config.yaml
arch: "vit"
model: "image classifier"
dataset: "retinal OCT scans (Kermany 2017)"
train_examples: 24607
image_size: 24
crop_scale_min: 0.7
horizontal_flip: true
translate: 0.06
targets: ["finding"]
num_classes: 4
norm: "layernorm"
norm_position: "pre"
activation: "gelu"
head_dim: 32
fused_qkv: true
bias: "all"
qk_norm: false
layer_scale_init: 0.01
parallel_block: false
moe: "top_k"
num_experts: 16
moe_every: 1
expert_mlp_ratio: 0.25
experts_per_token: 1
shared_expert: false
patch_size: [2, 2]
layers: 14
width: 192
positions: "learned"
pooling: "attention"
loss: "cross_entropy"
residual_init: "zero_last"
optimizer: "adamw"
lr: 0.0019
beta1: 0.9
beta2: 0.98
eps: 1e-06
grad_clip: 5.0
ema_decay: 0.99
steps: 7100
batch_size: 256
epochs: 73.9
lr_schedule: "constant"
warmup_steps: 350
weight_decay: 0.1
Rows from block 7 of a small image classifier, named by matrix and row number. Rows with one number within an expert belong to one neuron, the router's apart. Each number is 500 + 25 x the weight over its row's rms, rounded and kept within 0 to 999. All counts start at 0. Numbers have three digits each.
Before each expert's rows are labels from the 100 images, of 14848, where the router gives the expert most weight on average: "place" is the part of the image that holds the peak; "top examples" is what is common among them. Only what is clearly more common there than usual is listed. The data: retinal OCT scans (Kermany 2017).
# router: router (model.blocks.7.mlp.router.weight, 16x192), inputs 48-95
# up: expert up (model.blocks.7.mlp.up, 16x48x192), inputs 48-95
# down: expert down (model.blocks.7.mlp.down, 16x192x48, transposed), outputs 48-95

# expert 4
place: middle right; bottom left
top examples: finding: diabetic macular edema
router.4:532467538497493485504523539439510508522474485535516493501455522494550526518503495462542499468501483488470497519523507515507489528498449480480474
up.0:486491503449498471498529483502522525494540495493479577524505485509488510441521475518504507502542484513491511471477508498538505496501503503493485
down.0:483478518496492446505516483496507492514495491528506488537530499501477552477536479510502516488578492497534498497487502506484508517453500520547514
up.1:488486504491501495501503481459529508548516555469509475500478502484534515524508467497514484488498535492480506489534457479542508527491446501468472
down.1:479514451489516502504510479507532504482518505462481511520450542433502523463502480519512494509503493503497493489502496493534523500472472496427481
up.2:466469443433474475493510468528491480501491506481480538522478487511474473456520473550493498528534486537530508513505481482490512481470519528516517
down.2:501467511503484492512485481484483500490514581525506510485474479503470488472465462534505504507528520484527519542548469488503503530467469528520473
up.3:470479468434481473495531479539492483506502482509493523513506474508473479470488477512499494529521467522511485501496504460546497473474506515517504
down.3:475517474477511477475510514438491491502495494557492519505495474505492514484499445486516478451563470481481499508507494500536478517507504500453502
up.4:503481518497493513493500493450518498516533550488512465515464495494542505545509475477516493493486507479474488488534462484523501532494421485474467
down.4:499504472475500518496503489501513522499488522460507507516453523437501520459501475548485485522522510508498503519476496501520500510462482528450468
up.5:500489517494489509506494489444515506524537547485509474518467505503535507541516470488505491496492512470480485480528460470547508527505425484477479
down.5:510505477482512519492515498515495537478513531445495516503456555452492544462490480525483507488509486505498509512496497483504500499468487519442454
up.6:467456494468468446491491487549500495502498472494502531527485502492462486483479514523490476528516452527555496529477484483514499463468507536536553
down.6:496497470471462496485506502486535496483507496514498491476481476498475478504488535463483489497541500450504499510496509510524509465501503504481475
up.7:481502510513472514499512449458569507517544502521485499447483503515523496532528513511488540478495524477499552493518474515513513526540465507460525
down.7:463490490511535474476515468542484498502500490426496516505522542457464529489493495586491518511537503502500479499492475482509511509464475489483510
up.8:509521526483568497501529504500500479533490493511480541525508507464491501447530552505510467534510504543485471492457555521516517472497501521518513
down.8:538494475493509498525529523503498518475484477555487548508480488539500450474529523456502497532485523508486519515497528517475515475586513490575518
up.9:483463493495483472470495480464504542551541537475498530501444526531498515493514458504512490491484492484508513494513461474530496503496461498478488
down.9:474518456476550465443503492510506517530529489443493504479462530464477550457490492525523493513500519504514471509504522525533517535507504503445500
up.10:476471477450472439492524481522516533478489484484507541516484484497491493489496463493491494508533489512552520511486479462520519475459505512505529
down.10:487471483492506436532511497487515492501486499574505502503466480472470481464454489498504494483552481480517503495482491491447486507478470513483484

# expert 13
place: centre
top examples: finding: diabetic macular edema
router.13:441512484527532522531490455454535486523467509487502490457512483463516523543521504529477542466506526496503522491528467487484507515480484547523511
up.0:472528445518495565547524464489544476516513530514451555474485511507489496522534497517494505512533523486508523451495490512493511496490510522502517
down.0:496508555499494553491507510485494527489529538500509527488522587530506460502506497496506481498480512466495507506523492496468508534559493484507507
up.1:527478543486497447477537534518454535513521442526507529505493520488484510457475500493508495513493457488518504545508504496533491483514511468487488
down.1:537527486491514542477485484473473543494506558456475510524518559517516458490502528519510452480518487485505509492486528476472482508546504468493471
up.2:477483504497496529555492461493530467490475534504500511503463495501491509546489468474471527505520498446489516496508457501505532496497478506482537
down.2:458535502493540473508486490477505485514520503544496527488513537497482443509492491465523490487495488464498516515514491524498478474505498484532535
up.3:483498546513499520517535497492531481434532491460487541514475514502492537530527526453507504488512518491462518487493551528541513503477483485511510
down.3:513495482500490513508486460515515546479512498506539470519448477579491430493531520481460502513489504481488477484494472503536507474502478531496519
up.4:508492475510516502489481553482488453550497497485461507519526525460509519487500505515523506520492462483519471474523502501518504510501471499505503
down.4:518512514493498506512489498514484512522477482516484516507503473472492515467512509535521504500540496482512487487517484492467500500457491492460517
up.5:500454472496537503510463494505473454458436501476525471512489495473487502521498467511464511512515486495504499535515482476484492478473504508523493
down.5:475506468482504483512538510526510469516454484526497494514486490495491486541499478449504503493526526452504492518541511457507524490467499523537503
up.6:536472490519516503507503523522475479515481505498503480520508503499469487494495517506536495542490499496492461554471535521514523479481505489506479
down.6:508526458486507484513494468471477499503504480458487523506554524566491466465498503481466514498494496498478498506466499511528479522461488503470489
up.7:503481492521518491500466534491499461543472503512504478499515508472506505511498518537514498510481478466479485500541489482512532499491471497510503
down.7:515520494492491498503473530505512526535483489514491487514469480499472492505509526498526501529535495495500484483506496493494501500420494510447519
up.8:489494539497532456503493513488502498509444489491559467487506501448538555502490482497514520475458485462488492540539476461512541520470475520514512
down.8:500525481508506462500499545497505500534457490554505486509458470496480498512485525512513502505533467484495515517503511508470486504433528496479514
up.9:552463547468493472483520536510462519506518485492519494515502511546492473494482509511510468521523472487500481517476516508537487476521506452470457
down.9:484489529503517525522478483480512486509517490463514496497518537469496491481489527535476469470495505512501521550465488461495522457543475495479516
up.10:499477522490527490521491508493515468552540512464536487520522481540521468476451447488484461480529482435489503463489452493529490532507486499505481
down.10:474493487494519456479485521511486472474517484497495531511481499530500521523474480498477512523527448541490494496487542502482517475531503486510537

# expert 7
place: middle right
top examples: finding: choroidal neovascularization
router.7:519535452567513520545488514478499486479495479495523478499505518494535496514478547469513501475521499460483498469524558519502437517465501456533449
up.30:444476496497519459469555478511498521493546480458492536494507497530508524473525473492482480498503485498504546477504461492498519529453515516463527
down.30:502505540482488528514490507512505515483544527559486509483527485501538484489508516463512502486493487505533504450491456507404481494519496483520490
up.31:468492526475480470495508454492482549535474504493487508526517499532473500485540502541502511501524521547551517534522478468486535493513493531495560
down.31:472475551533496473482509460499482540494500529501506458495479486487464479504517506471508544474511505509488517492459469503459451504483457476476551
up.32:504452528499544492477509497471482459501536499465506517528526491537549495487499433505459495488509484480499494484548438457525513522494467518512513
down.32:529481493523525457505482462534516514519506518537501497475538506501483494480490483454544511483480529505538527496509533513524532528490475461514462
up.33:470485464491507506496498480479526476502526496466484497501494482538509522473487470482490487486464555483496499445518483483514528535436491461508535
down.33:477497437523514482493541481499497495520494477449533489517506552491487582493547512545511534467489513497535486503484488529535549501491480506452509
up.34:498518463504516527542501468483515476484520460477484480493497499527526542524474506464466515469513549478508502416496533513513499529484489459503523
down.34:482487457512506443525518502497478486543484477453505502530512515499502526438505493528493531485494531505526487528518493497550540489493502514482498
up.35:508474431501474482486529511520477493535440508529497531461520489521484486510477468540472488530497469499568516508551502494481529496466496555497527
down.35:503502546470484529479473492494497533537470533497483494520477542527499516517487470559451516465470509555499514469493472522426484476475501499519531
up.36:490472499479502469477479525537488501529466497494509528532510505488492491478509483546531476503510461522516506543522483464493487481505490546530476
down.36:501512523531491529540501513489482472510511543560503531479505511517495492520452538495462466502492460497487502499489493510428502496541517466501511
up.37:471491437533544495524465460486492526534544538454496464445468513480530504497461454506496516487513518518480516464547479469470522504490477497484486
down.37:511513484487487513486472508509503492474454519461527485473483524482482534550530500490499496501501542463534478465495489532563466546501495532464504
up.38:510493453466545486465465500481509522506486522500506491507492518485541536459543470544520473491519516505521483491520469457529494511510478546511491
down.38:480494538521523465493497502511523536497490543526500524497483475525490468494475505498537508479486503502499469507523490502486498527485493494458529
up.39:537503513499499496504476521518458493486508442533510465540462528479516507493457524498492489525495458509478455542456529514522473495497514508522494
down.39:520500466478472435519469490468467449494493487544515493500470518504508452484452468543502450479509503522504490556470504478506495498497484524528477
up.40:472481496488549470463519483520526535511563497476479531502491497524487517479524461515485494502521491502513526489524470468498539504485486517511501
down.40:519489485509536543491511503506491499469476538553508506508516469493497482498524520456486496509499491514479515500520496484402454500514507501547509

# expert 0
place: middle left; top centre
top examples: finding: choroidal neovascularization
router.0:485511485479554521518474487515495451465501508486533504501529464514466467503513488483483475523540527524483503497475506505473539480477490504504521
up.30:482504494494533487516553505521502483480505500472504535468508449521516519493541471491480497487513528483492525475472480498506517530498492531468491
down.30:496501543529495515516486495511497435519488521478516488494515515522538500460481506539512496507531480522534510477510499492467471525546496549494514
up.31:499498540543497510494463515459473509487516510529492486538534495487476500523511522498529487512495493499484507506510507531503498498505464499512489
down.31:516493520515513474512516504498512524520460486539539474504530484480484530467513492504479493504540515495513493518503509493482533512458543542538483
up.32:501505468512546503516487480529484482490501556475523492482524469533523501503528466504477507498542524521478521471476484486494484519523523514459482
down.32:497495538505510534510478503511489444506494497503491498501462551501499497454498527498519503487551496536501507509522526474507491525497530529515525
up.33:494511516488531480493547494498515490492524511474497544472497443509535504490534457511491518484505536494479517475480464469510518524493529509447487
down.33:471498536516504552510483486520516447481467530450546498504518515545506519493492520545519535486500467541525515469478478494456464534527497554518516
up.34:513469525516423475528538503482514510498507502478506512505477514481527524494509511523511510484505480485527511532511483512575480529495496510501508
down.34:491497511526516509510508506536526499499474497469486521525538529475519491471536530510486502493513503515509490502484523498507474463530504468540490
up.35:476512527489539479515544520512513459482507491453531509488520461513527534512530474492506527479486510483475488477480479468516523543494487534470484
down.35:479498562551490532514476503476522454499459504474514497488553504519526502463484528556503522538499494530507531486493503473471482497522499534522512
up.36:507493507527482477466474545481480570501541493523474491500511496505470496533474496495484492520461497482527515517504496514501541512519478470505508
down.36:479511513487474485503527517467484531495476486556500511497509497438503521478525495502512514495499499526513508495469512474497499467472508508533507
up.37:484490455481532516521529466539525459474501511469504496462492461510505501488477496497460499518562520504485513480467495487496514489461526511481509
down.37:475505518505518531519484484497499487489514525497491503497454536512486490454469521516537533501519459550502512456495487480475488521530487519459502
up.38:514509511484497514489473501502495481494495481540491457523504508457456476522436529491506471541470494504500501548500539535481517461511489475537520
down.38:512508500491511459520517493489496522498463452579499511510501497489487492449488480541521487478547515565481511528488487472512514471484509489517521
up.39:471497501508545487513509494501495481484518534472520534484517462554517525520550443494467524507529527506496522469479478475492507532516485523467497
down.39:482507540521508535508476504504508445497486492476514502507479533510525518461492504488506536515535490522526502483523514487482484561495526523511540
up.40:517525464504546518508497492537484465494494548480540467480524475521505498485532496519511497511510522529470481494453502499500492505541530513449471
down.40:508493551496501520510458520501497470503476530505490512508492531498517481460469517542517470480547491551510499542527522486503528505533507555521522

# expert 10
place: middle right
top examples: finding: diabetic macular edema
router.10:509494530483522487498514504542523488529495517520488521504474490468474481458462490487544468529475533477473451531467522527511557476489543471512502
up.30:510517543518494491481482504489504496531473580522460540511495507496486444495488513522535453506480511471507486549487510533517519492545505448500501
down.30:514501481501490491500474488503490487522499498502514510525451542429499495492457463549495466475460517498473500499533489492492487518556475467452467
up.31:453494483503463560575460485470494477510540519468541495469500514501496486540542471501498487507529482487536520461548472479514492495498466500494503
down.31:501484510468506521496500512493493473501494559531488469533496431571502464524522468478484515508500478527508467514507497506420517487471485511518510
up.32:522500544508485490475476485494496495500452571518487484509475506506486460504492517540524454510509494501506456555480507531516505489578522494474495
down.32:486494486506488500505499529502491475503523498508538460489427517410485522487498471519538516487444499483517510472506478498483478508557507461440476
up.33:507498481509480510504477509460510525475496511447532489521533519524552537503505483511505505461518516469498487502522473474540478539529480524499469
down.33:495467475495512503475474468483471491483493499505503490484536522555527499530548500512493512527553480479455505538520516495528502473523481514574492
up.34:501490504513516528509487452493497513476505486485565482463482503475494486493465495475484498501494477471485560508496469464486524499492521482472449
down.34:493490505494499520502508470541493489487518450479486496506525550507500506511484471462477493460517471480492467468516501516544464514457520455508544
up.35:512464489482536509509538471523509481455529475472526442514499490481484527487464506470461460511495508487505473497474520479537510488437516508518532
down.35:479496487505521481512527544500472488493548472455489518486523527509487540498468478459500565511484491511512476477515515489538468550528487510506498
up.36:503465466482456533509512497497511543481530519495529435488477501484503522531521492499509500496502469526544492477503488480531470483503505474453479
down.36:565488488510512467485505539499464503513485455522537490498473477500509556489513500547525504509542510513477507522479521494502467502474498504534515
up.37:483464480501452511501488479473520526512517497472533512528521503545544521501541478520481513463522487480519539501535478482543465523497482506485505
down.37:497484523498504494501487517508487474480499532446532502509534512518490512528546503537461489492491490481505503496515489473574485480509515520525466
up.38:522524585529470472465487528504461504505495553511474537535500520499482452498494514495523468503483491488491479560496505514534501505561503440490480
down.38:517482471504493482491486512516505470502499538495499494515429543441469469494458477546510469500466516502489499520497478511470480502550503479457469
up.39:531504551509481499470472507503499513503487564522514486517486499492490487495510517512517463528522504511490447525476520534517491478575512486429486
down.39:484489486512495486474511504517485477502522521498520465516444510439499546487487465530518508516422495510490523494485497503517485514538502457434496
up.40:460502464519463503482516477458504508517489514475518520499506478524513504525537457525477533487542487479529524490530461457533484532503444562485507
down.40:459494489478504516454489498529480494519521508518493487540528497495480468515479471513532503539547497513509503533498483535481544494530497471515530

# expert 14
place: centre
top examples: finding: normal
router.14:518531513523486533535532491466478493485518505515495470502518511539513468503462544459522450483508482424479507508515508501514485521469487501518498
up.0:510468514529449423460509489509480514511500505478501504472504519480476488448502481572520487517508458484543500529500483501508492500507485488497473
down.0:492471480503467518476493497538471526517523520505456481504565469508508524520481537500486492536531489514490511474542507507505485490482494528539518
up.1:492446504490480464499488551548479484502467517465504543491491502453513512516482486521486524511503488519516507498509503491523529499485500506543467
down.1:468526495471482544497487548512481535493506503501467503501536492474517526489521508536517493478536494493495525471510486454516476475495534507452501
up.2:501511531499552520533518494494494491492547506488496496534472514513452490489482544469510461511496528515465484473442493516543531503505491497536550
down.2:502492523505531513508521510474493465480555473484497530501485507493536496490488517451483484506469496491484497476498517496564506505460522494454504
up.3:466512492514521490518489472476505481543490508502499481449513508465519486513486488562492513505500510501484481519514459514510510508517504570506467
down.3:481506499472501468501457532478487505536502558523493501493540492557498484505506490504494518492533487505512529472498485525558516510551491498533469
up.4:508479521487484466478514499516521496521504481518522456499489505485489489483468468493531496503506470505513471541518459473547512477473507501540536
down.4:487468532533494513520472477498489493506488448486465531464486510463521516513478509497492552525539525532512464508507467517488477509530495486463460
up.5:519482533484533474490521499518476537513550479498489513519482493491466506470500509488486450523480537497485454485455488506526552502528507510521562
down.5:535496526502535478497551513447529455499532500490488523503506506468504519509496530489518469493504488472507492480518519483563511499451514531478524
up.6:492498552479544494544521490493518463514515483466503495524460513517482502494478493485513497493499531519489472493479512507529547495483495503544565
down.6:495507501500507533487485461478502480503523458531469485500513478449492502484464531483508480486491493491487520475478531500524499499477512519443450
up.7:527470462509546504484514515496503508522467522510528507475530509467537559475509482552507540482488481515495475500509487499530505517512477551484448
down.7:433497506479541506517469499534509523456550489493501479497533532468474509494492514527502504484523525512498501452502516484553499479479521496508495
up.8:513488516516478525491457508491508493518440485504495479505504521468478474481519471566486530509485492530531495542539484474473505484509508526504521
down.8:483541514488509477516493467488489494500549523489504479496574492505516514481459511485465503535535504511548518441500512511522535482496484459519527
up.9:449501547489555466495494490502506487528459527477502471512486519503478482521456489513505491504479535499476497546497492491511540484480492552527554
down.9:505519488511501508481508496514522493487528477517526449497513502452492469486450532480465500477507499532470515484515530476474497467476506537482470
up.10:533499542544501535524506499478491432476515505478534419504519539511540513511484485473499505483526487480505480505521503487565483511472485493528492
down.10:458501511484454485523471472487506464546498471491506538477480561469546531478442504497504516507497524498507497517518521497465482507498504483439436

# expert 2
place: middle left
top examples: finding: normal
router.2:523496482534458522496493521453478479466508509498500503524486512505514492541484536477508492503484446462485487509486500513502466508527491474500473
up.0:525502516541469518514505519456483462474497489506488515534453519493492504537481528476518488497485456469497463492480500515514495511511476489497490
down.0:508499479537507482496484496523518457500465504469535480495540493518482497521514479461502518523501505443516509494531462505467506525496506520509454
up.1:466491507494499475498515486521549497519491505475489525491498487484507509492539489509500491502500530520512526513538473490522535496482484533524550
down.1:445486545512511494500517494506525502492520473526498515493511514497558463504489512475489465492490535526489518477477517503466485484501488481472512
up.2:477509458458493457467520472536513526522488488478507488477511499502508520445520480551502500500503520530509496519502503468512525489450501546504534
down.2:525513533526491501526478526483543476540482545495524460519544534516469481516477503503473496495498538494470484461506501495472524457520496473450519
up.3:511518504510498522493529518493505466470486481482465524512464509485518517516478530463498491490450456467488472495484489507531518505493496480476508
down.3:500512461490487463505499508548472450497503470497536521495529508543494488487535493457487514500459485460511507511535465483479468539509539535487505
up.4:506514523526569502498529498481474480505538493494499501496509497464521545506527508456524506455464544475447459483456521515539520522512514501463521
down.4:513521474507486465508502497522483542514465502503499496491541522523489444483517523489518464478527496511504525482503473487470471498508509483528503
up.5:467514519464469465470536474532509496524477498472497504469489491526497491471513482552477495495498519526533496512485492476528536489456529544489513
down.5:473552529542518494512459519496500536501529506505491503506517531494488459526466509529502490502506496519478496488510471531477522483511530501432520
up.6:463490513479501486505527472521544499494484504477471532468491491485483505504549489508487488506482513531515531489531471480507531514485487515532552
down.6:502512531522520512492477476507514516463501476527482537495534531455535445481494511489491475512506536539500519473485517515453493496519505504456518
up.7:477512482505513496497536489496484501528540506494466520477479502509474529500534484513515519483468534525492468461509487472536545513470505487464559
down.7:485502483520503516509471507513507481490514546526513492503503521489537485499442514529476488507479500524514531486486485501479473496528529486450491
up.8:457489499459506462465522482519539538517497490466488498490523494511518525461511462523506495493503509511521512500495472480538532506454506537477536
down.8:484464541477500524491511515520496491481522519487503522476505524481501517504454485531492490497492491570488474494508509508475530513489505505433510
up.9:476483513487509461460536487500506504512511486478519488450499476455488528484473481544513522482489508513501504520490474473520534498475505540479536
down.9:487485483504519500490438523473493484500522473456511465519498476529522405489490490489513484504504520491501496505500489516521509479508529543467530
up.10:506507550532562504496540519487498477494527506504515479509496496444512524508487524468524473468466515460462452489475529518537506513520510494469505
down.10:494486495502490458502493496494502537497450528480514531510527524538517457502526542486495459497535556502485533499516508479481504497554513498529516

# expert 8
place: centre
top examples: finding: normal
router.8:514516513544506509537524541466474495511494465497506485508501515550501471542477513485498488523513454466495500491513516524519486490463482502520497
up.0:451509495499517493509514485465497462477482504506537464470447515461502505485536482509502504493508470500529518527553482491512475511463489528487475
down.0:499533537484476537512490504511521497501529474491481457510430550520495498523461515488488515524565510490508507475520525506502483520536521434479466
up.1:502495539496519422503513466505486490470501489505485542502468504447507509483451495506498493526531488531518522456476497499516534475513532479465510
down.1:519540515514521534478500483513496547499525497476504509545508492500478481509517496513474499503512472489501510485526475495520510487505489509480473
up.2:523507447507496502501503483491507505537534525467504496496434505518511481479473456524519496490495504488519492523507464473532551512510523495499474
down.2:511524559491496483509529494483496490508510545449483490480511441520495500487492498503499512510473488449502480522511479507504503505521467514516518
up.3:496522468511477523495462521496488496535476513479488569503520507482512490462591482550496512484478505545487518536494517523488479501510491566508480
down.3:489480473477504495486500493443489472512484478440506493484517482482553552527473485527487532537512496526522499517503497495414464494478540522497461
up.4:488484536512489505522505493528491487516559505504457562503484532532450451506523522495468483543483457485472512510481507535492484460520484489494506
down.4:502509449492485508480538487459489509510477472552483544502473485443509508504512492490527475527525504485523513473523525529519509480459527486501458
up.5:484499472521525498495498487468513543576485558472524491468487505507536452470496474553529494486497506454507512514511472487518504508506502519484455
down.5:495494541508482546481525497516475548493516508442497495481502495530470496502531497487510525496482531457511511464498516460542488519515476491512532
up.6:486519545511518518516544499478515485512499500505492475491499511495501537524482504483538503493457515483462486504495496524547556515481500507524523
down.6:487502478499516462476484509536495516483503507503537452507511479515523505476533470493462480491476498485501474505492479549536486509490488576468461
up.7:550484467519540504501557523513467500490490472512496501477463508484526500496460502515515506471477498504535522528468512504533493506458508481496512
down.7:491493527513529495505522507509483498500509511481505516514480504519467429500500511511486459508515506515506496510491498473524522477513502472511535
up.8:502515464505491497459512513509477578553471497488508506497508521532527504471522494534530512480488494481471503551479497491499508525504515540504513
down.8:524508512513518532526513513510519511526513465494485505514440540528491463507490504516523495498542492516461535483495492468524522459517499469562538
up.9:522489474503491519504413508491490470519541512498459551500516493546493458491553499538468492525485521508480502485512507512456455483547499526511480
down.9:462480478486485491485524498483511470514435463516481509506493481441543560530472510527514522501510481506490507517518494535423481494448546519528469
up.10:486515494477518530514529496487493476537483518492490462492510485513488536507503480503531498504488529506470479490505494507519555501462507513521529
down.10:504494458518506452497514519527472498493490514493520475514533482535516532464531484476449488473467512457514500511484488535516452493488481535469463

# expert 1
place: centre
top examples: finding: choroidal neovascularization
router.1:490525494465500515485470512497492508473527459527476512480480507477506523473524520508497539480490518546520519481489522523478456489519505499503524
up.0:511485477485514471460498527525497514520508539502526512509517479503510462477505477515534448521509482487483513515526463475511493493502499544523502
down.0:523481549500493531470489470498497524517525495512506519506527470444519506528521502482488530493510463446493480462516502529526488514494530537470473
up.1:473518532495515491532486524488479438484453505510505500497493543481491506497515508531535489516454500519452498555542500503499512491490460555554504
down.1:499483463515499500508527492518503473478475512521487513498526491419496542523495505523520469494523521501487492510474511511465540514470509528497524
up.2:522500473506554461448493524482475507517498513482528480493519479511513486470527424561541486494502502499490510530532481468510495509505508586531486
down.2:499505555507506524471493500485487529520478546531486527541497462507517463502509513532527505501501519500488510510486505488446520491491486518528462
up.3:504486452502516482471531542485491520512489496468524511515541507491526518486525448522551492485477499493523512530530473467510484516480492542531481
down.3:522498501476482493477532477457506531489523502520485537504495472464524498498507500478508510502491499493487487499501509509472529494432479501509463
up.4:520474509512497511500504507475510473512528535464533467522507517526516495499485504484494470488523471467472439507485488504555521524485497496500481
down.4:474515555503499454505476516495461470510495493537505491475540527528515453496502504540535514499476532481478492508484461508453511493543485527495470
up.5:507461499519494497497493496513506499512499526470521491509494491502511475532462484475497476528506480474473473530517476479536533504485500482474481
down.5:474531508540527537492482509511502526501503470458481496512475515493518552512503492464482533501513491465483483457496424508504513521529501507492477
up.6:505492461479533479461517497540501563482502518493486540491504491543495480466568493527507497507492504505524532524475505503494480488498543501470499
down.6:477510523499486458508466497515494465529482481505496498504463501557510388477502501553527468516531496501503511526502493507481487490492520507524511
up.7:467489494523518517492508483504499466533503533462500487517512478486519454483526482512492492493536515464519482511484489493522521524468505528488483
down.7:553465485498476468520499516509479496482472484510507513516576496524487499525531491504500459488512479455550475548519466518463511515515507527541449
up.8:526486514530491512512475519499446461488517496502499470530494584515478491481530512525529491505479478508464489545524522537505487483514477498535474
down.8:509500534503485557498503496518508505471524489439485518494509529450474566534508500487504534503454535492496490427506486533503500475456516492525529
up.9:522513484449492496468486551519458538464542482542522511524533522491542499459507519492523496478502501508489490490460512524483459507523516506516519
down.9:467489515493485490501473509497508529476573506430494501498471533532518541488481483457502499511467494501493497438509501510488500522529511477485541
up.10:468496516489528479487545452496540518514488517484506513496476473533509512510471461507469494500517530474522480506471505465501549485463512539427516
down.10:541498496513504540473539490492499499495512491515495476478478488461513490529510521449508512510524521437490532490495519534479517489482488527536471

# expert 15
place: centre
top examples: finding: diabetic macular edema
router.15:487529514457530498522524503532520481466516472499529470519469495492517530513457526472476491480474488493449498472477519520493512522490501504459510
up.30:520476504504468509476498515487450537525500536483508531521495532509521486491500516489512461516529464492502479509484504517559483511531522486486464
down.30:567487515495514501491515486527500559501469532511506504510452495572499502504503501530533490511518495479484506508500451510516517452479495471540503
up.31:482491496550477501480501476462485490527505522488520458504473518507490471517474468503519489533505468495501481518546453472531529515497496524509456
down.31:538512531478512467489440499517484521519499517545480488479528544529477495485435472509476538505503472525497530519521502503516463491500504509541508
up.32:529490466506501533505519503493474505492495481448522498532480512536547524525491515494458502486551487452495494484479515481510501520444516488460499
down.32:539506529508498546484480527502507471503445575496505542484505469555484473509515501552501478483471484523477519525538490512527487490505526477538443
up.33:530508474527502522509498527470457499489473483498530495489505531520532507566484534484485512498518456492523505491506506510535467510487521476496488
down.33:529495526491513561500483490502489503516472603513517543520469525594493457466472495565519478503469486516497503523496484520521485508540481487524489
up.34:537481479481468475469503527489472515520507538499491552547505516467498504483527490481569464531506503478520447504499499492546499482544475440493478
down.34:537483464485511480503483531493487566517490501539518524517505479516502460499486510504487515456521503495470493531490522517535496465467546494546489
up.35:527481504498455510480497534487460541495483540493494516533505529486511468494497519491535461506521463476507476514488512525563471501535519479510475
down.35:541493500496504505500496503513508567468490549531511482489487501553510519502509478506532491509522466460474527515510474505538498491490486478566478
up.36:523488545493492526535487518512497477438548511505508453546511529483468484535463525459525495499503472505478484504471513538550469486580486484538480
down.36:482485498478472488499530531509512482476508492483515523488505484504487514473512504467484473509479517495501514470488494487466518488481486498423514
up.37:489477565492492502520488507518475451444539497518481479539504486454465489506519519497507485532467485483512480505476486529504477477517480510526492
down.37:464474494501462486511544514540509527487511499486522508499535522519482472465516502495485478493511496494495504517471510496468496478518490482444524
up.38:513494542483496537525490507514498462450550511495521458548523537496480459498468519469521474485499480512475477490454506533552466478563478480516482
down.38:476485502492489477515514517500525480497523496490511514491494476529508514470493483488459488506472513531506494469459487499451501493493483496422520
up.39:538498522503513511513455515510483467464544518491530467539517525526506479472459495497494466494500476488462513479470490530523447509592497458489489
down.39:462510503493481470509502503479495449486526497503528517486474477507499523495483476492468461496434543529511497484502482493448484502464510490424500
up.40:497498544507484456494524541502486469515481495496484519514514494479515525506517521502511508490443511495472503514513528502540499492471491507511513
down.40:500498495506519504477533519518503488495442506497498502495528489479489478470510496499492513516523494444492463523494503512525512515538478508509516